Rows from block 5 of a small image flow-matching model, named by matrix and row number. Rows with one number belong to one neuron. Each number is 500 + 40 x the weight over its row's rms, rounded and kept within 0 to 999. All counts start at 0. Numbers have three digits each.
Before each neuron's rows are labels from the 100 images, of 14976 (inputs lightly noised), where the neuron reaches its highest value: "top examples" is what is common among them. Only what is clearly more common there than usual is listed. The data: photos with spoken descriptions (Open Images, Localized Narratives).
# fc1: MLP up (model.blocks.5.mlp.fc1.weight, 768x192), inputs 0-191
# fc2: MLP down (model.blocks.5.mlp.fc2.weight, 192x768, transposed), outputs 0-191

top examples: text has "grass"
fc1.616:514514510524493430437466460507471510490507461504437562501463460486519479536432520437441483551512526518459507428585476477491454496445514453485472511453497511446527565513547521466498501543423465505502528491504498508518482502479453472517508611485518503522524540499474469460503519461541421381496421533560475494553483527520489501469420498462566491448523542520483505468403448548490493472466569510453542578433540500526508526604476461461507463545522532525508481523478420509463638606500527506496474507519481484455493506490517525466517524437424487484494498566509519433479463450497479517
fc2.616:553490464512525529540467499498492490468504432495529479461473467372607469473497480513565466448539497492540497422520522517510480513456439526499513466482489481507591501529555512525499491505446497497473491461537490474518427500512489532483505408572477490435457484477502485494471518490595516504502466461473541330400554508560489495484542550551610467488471460554487507470432537538525458513525493504539521438464572497508479487418541504502547523496505511498483467528491482545504577504497491560563537511487503485529472483516501442507436477528475462521490512413535482479566589496521514542

top examples: text has "sky"
fc1.649:495489502545480502484507516476543552503503578442498486461497532516536563489480607438493495429507430493549496600494531507511425553512447469574492561464574458481475497513498494467511481526523482492465518468583403525513513482515482517490427588397501513522453520504456527487575532504451582465484531444520504489558512491392501500458551532467484514483553538535420557451465509477515492535536529468544483508571505452510548554564462499518496520478440520503474443482495527503470559480406546503509424488490462511509495502481410523480455441455499564538513483576521525484540503487483497536
fc2.649:505459502530476540493512516518523459496466496482498571390489521528495561517483589435571516505497519571514472500463496472516484500473418456512503508465453554520502534526487514493500458492442513493523514439548539495488470510520519500482546476498503504513540516484425544508509499555399538553526500544485514555533513523366519463501543561589586487470437496483376457490440530513507489463473501473537513461575529515543506564526487494479479455479529492480467498466504507494562590459485459423579539508502516501475526490490554509507488456576502544514494522342467527468504495556423515508

top examples: text has "table"
fc1.620:442376578490439497586504474421531427492482504475503476506504514474442478450640484507546447486516521497499534489541422502459511501505488533464489525531420546501545532554486482502498496555484460501500489558525458506527448506507475510527501518451504522456510538480480496489476476546491506520496478559516464483429466490458425505515445492508494481586507492519510485563494516445481482493512457529470397535566465499498443450432490478515485513482559434553512525521434491487498465460555501485560523498497499492581487551500565549582518575622507477531465489489459484485440433444491564444
fc2.620:559599502502509501508482501500419487491517536511508511559508472504426573517414412506534486504547494445441516602539525488493485495460468534520484403493515503484454499530518504505475504492515508505477400437494491529444455452491481486502494465524541485523446517501577509505454492468566535410490477526542521476555531500546478520530436482546539477533468515493544486572546503500500473512504485498508493522512564479525415474539406505509550443491429483464483503532532502472393502538509506464491494406490429512583503494480600502509492530465530401486492499633521502490458472499463482555

top examples: text has "grass"
fc1.513:474505524509502478554453522546507501593528487553523446448512544565505529463435477504455502461523528518450504502462411445472572510454468459512476500539537540488529487501510493549484498495471504483495516445529512445541542492536480415495510501553565498576532469400494480470556494506434543532427408417422508510604488525477437498503467493522527473474541558492434499517484466512521536500517440542520432462498499457470459492562521491495430489460531526532491514495440512514530457595438510487564457518504499570515475441492499559488490520429517487374467473463479465429505526511487535571
fc2.513:507472503432497484462462488501419529474531461461479486506488402670561548459594493507433504465528521518520500495565438472517459510522527483502523502496468333519437468479576521450513391531526495469473492484490462502555470460495468551533538508531477516481443481430497445507508509504590520409480495494504443450428494495479453488460534525556508463470515516505482589534388503525531484484510482487496508462457526514494567476491519492500534499462565475513524486524542470477533468476461509465492505534498510517509474554498515499475448477495499475553472496514554516492469499409545516448

top examples: text has "water"
fc1.626:506462505583529467493504678454568522544509525503476478510370497487540549503569545511516537534489524489468522546468518517480534522537587521536463492521473534493439557490450577510467433535472445489527392537469506476590405532537522504467499515495559502515493514503519525472419505549477540461454545453499476518470495551548478540502513472512555515500508489497467524445547452489508553574493495517515452511563525477505505493539529470521519468490556460489435465533431438530521450501498507484546557436495508478514505462481542495538481494471491427537518426472558512479560500469422503511
fc2.626:541573511466510523493507518505532524501514572523512514422469484504484544505407538463566476522491471504495506572491444501489489520492588503502484495475510516526445476485496483479492454505525530515496666469482395554506433450515500457483508495448476468468508502469506472501629518544503476455494512433531474492516466514495405516490544477460516498571523495518493410352499526568506506488519506518554456492600545481486491553450480473487531495479437491510477498501476482497524403555519480504482485526507497507505412508497487499509510498495481449523486461526499492537618510438427497567

top examples: text has "grass"; text has "plants"
fc1.99:466590489518577490595445485499490491489466489509472531466472496472464484584486472515530502593464528483495497500492454512542494535521515472505540493418521473543522486467380511574461516451503431561512526536532528482538494504474464515440496434482442474568576487489505482567510481495504511471596540497508464453466578509507512463543490497544583522508428452517564524480515471511445406510431453536441468547505477484502483487523469449425585502557518479542460448463515563500415538501508545447524394565554509519506518520530478508555502490524463479519442515525538524478500508475452463499
fc2.99:511451447452404548459544531484462450461493489501524484436523477490506495478516478549509528587525449495576529525484511464520514480505494565384483532525418510478473566462417535514500505508479453499507494473529509532560520501557437482603498480536473456442409480513507455507511540456499490527502467495488523524501555542475446471551499461490491520485492450409512526475478492489520412464565483464466507434528527457548465472502455466569493538578450494509551533511544515636471490492542416513488507527502485446509468492575491437481447488481502434457548501478485543490488609482520518518

top examples: text has "water"
fc1.377:522524528499469501415521518477499514437534424468512464496474529503492529505431575514544499464498460497534481570531497479528400526537405508464448516434560424510498495506551483483539544515461488483522587475546503509539458419520485512507454515408488494552507519499444543479520504477505486555451475424641490458527514463427514506409510570449492485506486462522476528480481504524494487527524563520513565537478510472462562512501462446548520486518505571484542515456500490490478601469520507537414460455497517563452531528530444471469512476541516519583480543581502530476527492505491411505
fc2.377:531559522476539508531535507498516494447502480508496649468452451454593505516498529546447515444465477502438468549487507531530511510515444522492509503515480520469512501485519474590506568525458457470513457490514565482502485550468478497502532494401499498522529492488486510513526498505460519545546489413518520560514504520424544507509528555471472493350433470424509469559375502521487452518528498450539522503576497439490566488544465478523475502493474478498491517511481496499582563448503431487561600475494489562519470495539499510498475525455490528504509579416468475543587494498514487474

top examples: text has "plants"
fc1.266:418499509485514515548471429497440474528523574484585544440465542437517500449484475501621480517493474479526497532480490503471546448457594491531590469480467528487535499462514450523459466446490486519486395496539495462475451597550528453490409467556386456502502527500496497517542493486526466517519477480501564508533477486601523494482499423443525526515597526485478554432491545495485495474560485480479468442509484458491563476443512440534446496486475498431530530506488530521463532467499513398505472518508520506470489454486578493504481561496493467485497458451533537472534556475535524462
fc2.266:444498510468509520484473547468471511466504550499509484560481487469446496474524368458410485474450516572517488518554517486511554524451515506541494470473463421544542473498514512474552514489518482514497610510449525581436625451476487562489416528584486494500486492417550506493571459500478536494487484569514501547521499466519566464548483442503474512457480477544494469429542456526515461536506520485454525456540453475548583559511456510488530471484500536512514511486501534495442513547508513567458513459478527510522500475498514563489518452534447492505495529545431502442376498518501491602

top examples: text has "grass"
fc1.291:528529499511512548421500452569531522491504455511474439505439500468487460532481553508490497462467565509495484456497529469479505485468472519425481488472536504480481484515541474498472491498420497521526499567544490507485510448484528570500473442492469531438552550515552398529510466500530478453493455439512455531512508487511456526519450552535505493483435459497498505482454461478461451600538491468531534532490487518516500506627575398453446435541520459494553497444564570526539519428515448515483469494511558475407515509491546540534574470537490524614449494441409459445474518539526456527
fc2.291:567499489509534504510475508496549530478496544476490587422478494489476446573509550502461516520483467490453467437465527481512470512451510557473501554536540560514564521492506495595523412515523484491503490560495482456582488519503528519507446557466539538497486486489495468536489515487522501431497529408473565498457518510488438489443455566503495464345511513408512535534460537528479507477493496529524462475479424580468447446480526495458409554517467521449509523485490510527512488406461520465533517447503432502448503487488433444507554509458519559520524533510516473490580412480587490525

top examples: text has "water"
fc1.6:437464488503453507507450479453496477554501477523523461499508452481534572526507494479513567456488562521399501506499442513476554491497472537463497476533417575507488495516483517560536495499524481487515599492501465529524498411461505491517411559565550541496473487495554486520466466554456522448524569590324488458495502522467494479543474541536590469522520462514484516551559472419520485449531432541451517525460464475476476537477498451430480501497460473488482501491532488498415501466542461483534462532519483511493484494518594521624490529440485495475484469462493521437500502483505512519
fc2.6:517527472489499484502490482521480438525494474489492459548517589505419582489523443457492456477434561501431504459490522486517479489555500504479499408500450542481527497480533499552480445525550512503506478483495474540641559535521546526494451492527491508521446512545491498527447522516493512505544526477399524458507486529501518492548438551576515525526510503545529480578650535422492494450521490501469525517388512469488422512409487520468518529465438502498519492510502489490422406459479521490456505460520492521502551511499564535501540497515518552471511473539475499411409475505438517538

top examples: text has "sky"
fc1.549:447442527475472478564454499508495520526497493500543491516501486419550592461483459492488487535487592478519492532490465499495603498550412492461521467553441518553503464526467498575488528470496493521494543488469471456529531548507438488486462498538485501497488494544472487572450496549473535483488445480390492424500502486449514475501540474604545522486536476509443538524498507466489531522506432547487370493493531420480446455526504507469506452500498482548463526509475507512422434556533479481596393501512477460513502537518521476582525508508472465473450474364472513510456446509503518526
fc2.549:616503497526526499513489485491469495516520557557486439441508521490456611511541510500414473418483532524499487541455522501512480529634492471518488570499493478495531479528478471439535497515561532521441474429410437473544465492483498470485456472567518491482468488526460487517488466511464393416429482521551496419530546506470480525479513374495524516551511463475503446566530481530481475503507496465473509507476487412499519593477509480506483510487511514548554498537498515444452404494508536505475574546507514519515502485503557528509488487557514496456488581611511506533482523490511529484

top examples: text has "sky"
fc1.497:438548554444503441523406478518481537535512424465514491482501486452588614428443548448522459475448548459484509472514446500478539495545392497465530491522457516513460501499541476522500547476510493514484484522498510535537515472456435508486513549523518506480447482557478483530517445499453521426532455554383438483485491472484532483565465482462463527502469560484510495458484499485503480546505469533498424682510529532509471494543472534453484573546468509516505515493474514540441487483537459470498536487482520468493523527518483494585520508435458390466488463459435463495502472498529503507
fc2.497:543583527566476508495562511504509523483479517499535507495492491452454591512486526517463519486478504499499478474489579478524456482612418443499461512521507514477599503509502520493501518516415545456524529541444431463613498504529460493450528452575572518488508468506475502519489519470476443488490503487426478486523505513485530473516516413575436531434495540494499542461537526405469523514483484453495502539495648524475522517394508500523566439503545529491452440539459505527495399461528581476556496467453480562494456481486509480488448489493525486476500466540450476511497563492515503520

top examples: text has "sky"; text has "water"
fc1.452:519491511524470505531508469477461540510534491502531418489501474534491579457384516446537511519518506512408470483455444464516539461559476472477463453449485440462523467471471511439523521498475459487473460472514501502510514482470450542534500522508479522595468511382500493497493510494573493569486515457558528468534497490473512455451533591481501460514510441479469505533432425521496469503544472521544448418464481462426543486542481424460432462503490513547495456461474514462507543542541519472510393486478530529455486439519445500457522542510501510545520485404479528344526552479485508525
fc2.452:527441510309502505538482483490501504510499440491523572481502498532542504525590517541357517476481454528439487468446562467486520496533445552491487471489472517471495488450537488533511582512483520470437511443509463468549514459513506468522485535470503505557500512479588503496460471473539473485563489631565522495516536512434497512473489500392478512474461476504423562565523475587531472472538475493520528524494487416478602524542454467542532501501478460508509520459512457487509538434481425540525558541494507474494515511529512547468529494476507511482495513521466505478538474500539523484

top examples: text has "table"
fc1.419:524518455508430517519516442471467488487520516476514450401539493454495526442528505466454512475585443498508496497538441561515526527455517571443497551486428466489537514463473457469527457440536526516497483610547536469415477484492502514538543565492508508419480515543492488502483518456573457525545545574512416525528493506488436444432499557537477491507513418491490494531425562433463421438483488536448499539487557471468471518425516497528477458516550489548475531484491519480460445489481524467498467520517508479444491537500568443558546541450560468497497463493522521624460528475480481450
fc2.419:457524501587519496492487513474481507478494540472475460469499517538526445535562496437520483454625507484511506533499487492487505513530515494510476543467521524492454509534553487432479576475506516535516475510501471536481510501492499498460564446558461501501474502451486524506413547504625564487545508584473528457437489478486506512524482553525413499549473479505545584440568490512513492504492527439365535436472491539496493495546516486518566482498524504494511483509507530462480470679493486528466490438483481555527524522486555457520502518452462448494503493532598493480539441508465505393

top examples: text has "sky"
fc1.212:534535529494525494504536504486465498447532498548479453487488488476514578470374567408507526512494533451488499520490362495461474522486510488480503451458483533505526519511512477412498507472480449484547525555566461496484489484487467531483527461467508537506510530484438493489525479415537482499472402537517520487469524546532509498453479550425555513438496533493457517367420468471480481524510504464524551534526508451488467494584435521499463513512486558579470457473483498502449485639544478528545557483542499521415505502512450528456519516448453490539473531517521513448528472516480464593
fc2.212:592513505384515492523523502507516494464507466492491493462468471480603589542582572492426498480488456499486516493530518504499485510572396504487500502461493551494558471502531488477479553510549488494526500512543518498564482458512537505506470505554483507512492486439441462501481508480595468526564483563449523433478521481470475502526512541512543511461541490519468583361434503568517506505508496488579498464516627521511577550496543478534516554487508498507522504483504458535502583525506448499512374521492511504536504510521575543532476506491491439518517537425502480495523572465543502491