Rows from block 5 of a small image flow-matching model, named by matrix and row number. Rows with one number belong to one neuron. Each number is 500 + 50 x the weight over its row's rms, rounded and kept within 0 to 999. All counts start at 0. Numbers have three digits each. After the name is the row's rms in percent of the matrix's.
Before each neuron's rows are labels from the 100 images, of 14976 (inputs lightly noised), where the neuron reaches its highest value: "responds to" is what is common among them. Only what is clearly more common there than usual is listed. The data: photos with spoken descriptions (Open Images, Localized Narratives).
# fc1: MLP up (model.blocks.5.mlp.fc1.weight, 768x192), inputs 0-191
# fc2: MLP down (model.blocks.5.mlp.fc2.weight, 192x768, transposed), outputs 0-191

responds to: text has "color"
fc1.166 095:507523478420523458537398462497455494521439488510592515500513493421530519448455532498510521527456512488469491556539511510417494531435499423443557554490509450529562543458547451554501548447481535540447491523420445499474516453459396456560566709488531505567554428541455505542508494469487416497513488523414560488476454494389481462538434509515548481493500410470396493493582444480542427519493396543499413488418579519450499403633452528530562421598425510422443519515522516499488584451562460473482506580553520443541537529499545499547454449464498559382493511487458504485444423458517478544
fc2.166 075:452325466572436548527611495541513424472468526440495461455509456445426427455511395585451508511434523543479416542534433519449459502368502480443470469540433354499509504505487489463514521527515500473545473485522472496527496498491470487502543402531492501502395447458482440496414546573480414454560510504520546575602428491520570467488420517514533519500548482599465572536564502556444464482508508470540483512502470444507469399424493525478487529449560536575492443471498420498520550439497559527518497504501492487460574519551449443471426500414501508555478649517591525575531569482520504405

responds to: text has "people"
fc1.725 137:523469434524565513537541494472436489475589522502559489476555597482494512485451518478490479516563446657529451436530462585457456545449472457511504488530534431486381555660502441478553541469570550460453487416448526529416532487492525553443438443453496443434538493494516487473711507446596498539433475490532384529464558493510531473476525540553559488565501514463484489456539559481508422445467496527490502508392443515527529550428465531520554584465454512525535461502442520471494469577452494474523481605513463512490520571488499492482476460562405453516500537525460568564396455560599513529
fc2.725 185:517510516496531502480470505487450443544501550479530566418510475572572503462412420565530500481395406674489506457454483530498519487499454509480492462512467482499384487489540484442590500521556489519422577362490496579518453513490493488488552498560466510493500489469541480487708508556562455478567512378463539517485480509465455516520487496547517508526535502563473497339391472579506494535501513521498504538700507497499546564452527492511534530479391512527505532460487483499476424554496461529509541488508475494454471499503419531510488484459512499498501512446453489461633523473363501471

responds to: text has "color"; text has "red"
fc1.278 138:446534540597465497494483402542541526443512497453552456524661545424528459437525605531426377548517537457527547550479531383537498486512406576502565468461539458477514517546551404468479527464470561555491587497456470533541554516530472461485517414500544503531677498530505516542558533470564502544445463442449524503550442501454454503428484464465423497505580461489502509487567550636502535505456510491500492567510502461552427537354502566445472507471566455521583460448428427452507507516521511510454548494542477446534531479516462472537407474499400497521497501509424545503492475405544503427
fc2.278 137:550466494451503486513481498495634540490501502526536538401480368416431503491363458476525523535477497569589515537511523675484464521482433512488500521483508498522448498514542518489544532519630519521590512505516438381548428507515526449445476552487434507531522501519590520494405534524526535492489518605466450478604477507454474509353560540516458489424547482516567477586602519461515480501509498458408521502507514475509480490460494481501427554500580495500503501493471502518544527480518476424536563533520536489469351501504453526491477494485509444514527526493531501432578555547287498482

responds to: text has "sky"
fc1.209 092:470507502544557557497517473560511495493578493528437503490471546453614478524327516549567509566539593509484518456476501533537493526463477450500497578592461551523509504472547458479467448537510454500537516495511501416474556514448504413528450368511485548536576520540454518517521518428531520489531519476520487438484499496414492494543506394547435454483523478459482519347568477578481462479523492531532500437487414395570509473612558495456504516500459522564451632462522511504495544526522512595573399363503555460497561462504498496475518376461516468422445461459407478528574526575441508595
fc2.209 105:556352520512562488502462480478410511436554548574466459456502587491439476499581544508395482433591484450531499471491512596517511522512526308477462521525515593511561519497427507516487569533553526496451467499522418484498464474497495432496399566495500574553448515505414448502523511427461422570518484484509599468503568519453454546574528508574488503468522483562509536391506542571545512414491534484505512443474420382487467543507510496509468525511594528466556507542481511499581481404467471475431502421457447481510432530505430461481493508444528491527492539498517516528409493628602501393

responds to: text has "color"
fc1.698 123:444472507555433490436517398478510501374585501502516431480699586475482431533534498466420431501520487496557504486571536437501534520446469547550558442501597446454517482648477449473454542487409579506531536519562481442417444559467508512515542453493563519490666460505475533516527514475575558524509487536474388499521504475531485467591682504503477474561496443465429485455559516439489477475484500504543518446452463507502499478430421546505491445517477537511595413502498495533493483574488528569528495556516456500528432550478548494513522468569412472561515550498493499518445511429538515490
fc2.698 173:510516502484500503488492484493508554475543572539524570373514386574481482449455419433514531495573458689547476470488541542487495500540528491476512519485492513506468485473467493453464555517526500525518603488567526407654383423500505417473538477517447479549558500510508462496572504534519567532501506335491557533571481534469432494416496527556536503538551474556522426421501488523513505501511521485451509536626557496496439467417541507503516479495599514497407482486485494481523419496503450526498479458509362500432341514498423536495490495464510426499485534436580508506545507482385481444

responds to: text has "sitting"
fc1.437 091:543475526544522499535607484430496486543533525503544638470476496496537535540503448581476525461534442435523561543482634492532571486517519422548447524552549455599513479440504460508463586492523484529575454484556515520458524501501531523514452413417530425513490535484477529503523525411562530592551534363651619474544525443393485487559557483446492494488456465537507514426560490487522527478461417517461394485573482389520458518498407516598523415565420482428490478439494442505546362502516501431597519545537487477495542530485479475472547472511477560491526500474482509486556579462464530465
fc2.437 091:493540505545532513558549529513507570606481522519529407478469513412466558470481441527540491514485518510457518565531457412500529491470525422494503438510504427510470545463474477405503480463490517520478491541536647458499472507534520507470558508438507568456513477472523455446586457399489540578566487437689388470453516481415470511408502421449475505442503512485522466467555492477489443537485507493432484465707498381468544563545467513514542588520549534529486549462547520535602568564522483572521508582503498432400483509503468477497592472525513517497516602481482484592478412528490485445

responds to: text has "white"
fc1.1 101:422446485490478503523464449471500499506497410447464539539478393446542474477471427514491462472448589491407486421515548530525656470532332619464548522533490486479516518511464570553509576546510411403495526428505517499473559426577493469501500413488585507556538411495468522499440470523534566406484590441429459469482518549447480470488399541571568502422547515482451511519558517452543534409554505582462498621511450562494525455506523460513497471501464508451527475475513450392453506541548460456590441543537533476469541471539484554534504551507416513527461400541436496475470445514564560477
fc2.1 088:621602428553477512517559500522446470474456510504467443559462569438488489483395518534480504509406599490403530381539487435512497503571438427482518440532469507517507572461577560500471458536507494502513494521513441461557369530508490552520469551550465492503501517469473498495452507494466420462497492331441475439484501482455606485503539510531472480544491474528539428568568560445528498408521467499503517543526542456472553447429506530515575548514566483517511513586551512448395341471544603474490635608513443519515503499521606444467479533443464500481508490569490464526530443533569549479

responds to: text has "text"
fc1.316 114:427597467505491432516506487526465508473525473473454572421483541479557510471457429515551443572522401524545559569555488567491490543444405488470432425454562501527575546513522489546502491533511519449414485497494433315523551333464489452445471445425537518568515504534420501512515517498523508485550588457520406451490470469500357501475471543515528520520494526516426429562480523574521488459463508579509504696496544500471449517583498467509506458493500489489470520495465488461512535480551465536560442454507492564430487509445484509482461389470371464528533549568436504405547526468482531502
fc2.316 106:495582485509506472503444526485468528478494524486525448502458405447533468492426514585533484531396578490553511541516500550496502509470507541486514443492445603514532517497446508524473585519431485517485499598534457323427463567501499514568560480550532505524545504526532489522459501444483585558612468352555567486539514477550546476546481566580568466491463444546546604515394482470493521531503483356416537510516666415467388463384457479499504564520541534469528442492500483471587492587524526455462584489475463494527516481530538478499510509438459524501528577494479511584573521498428517458

responds to: text has "sky"
fc1.661 086:457521479483514477587518511491536529519503419493442443471481467515570577585501474508463449574446536508485552506535486474442535456592609388465583502584487549570539511528493504467501486504518443539478513508495385489514495516517462580503525421503501467498664428524475475528542458504468524500539576438393502507449491529478484529608503512558529516432560485443439483515593506528539473488465441542478343437492498539526483505625499579492433504505441459485465532516451489537471390507555517490592460480564464447608495546511488463502514429416458435386512451431413448478500462521445559621
fc2.661 075:514403494492472547468524489528443477488475509487591501402450502528496539465509457516523563560478495521550439521528414539554408486542608452384509482519467559488500472540522501549481483519537518518496462456431467474527557485517462508475536484500535483552389520470504438515538533501474394506547529539470567478506481465507513528467408514515557506702548440531476514530544496486524503505541505463513460485570677506546460487400551456497513580419546526558361420437511457570493512558544494604471483499529505511575481548555455497493444521518474389542474571500592498549499408561463483345

responds to: text has "sky"
fc1.360 083:488480542389485494494408523502519564548490433417495544562494412522525422383431476525493458605458491478536488502554477518427521453494497409474538518520496536506495491460611491505512470443501407521485501512504421464436550497526460523502551327465443494548606458497513518516475535515462525491549567387431497549409473507404577541528540478468538502513573540467421461517492535539523411472436446462505488526458469561486461535615499621482482517556464443519488476482519479574578508555550481476599471519562503463585515487522526486493513437450440499450481484480388411459495485537522470668
fc2.360 072:467383451484532522447483492473441460496440501648564411546466469481485434502530484441477527591468516486591446516482407528493470518465537500423464468554530545484534460518503491556495543463537489477497484448439468541534510503486472555530474523446517480502435459452511492514473580418493403567464478549426562518609386458493666523564469462554557497475478406532471510502482516464537461436521539568504383501421550458500516485433532488556505412482502540560511536508470487623565495542553572537485511572498525444668499514505504421497402509561414497508437487485598538490470421559544498481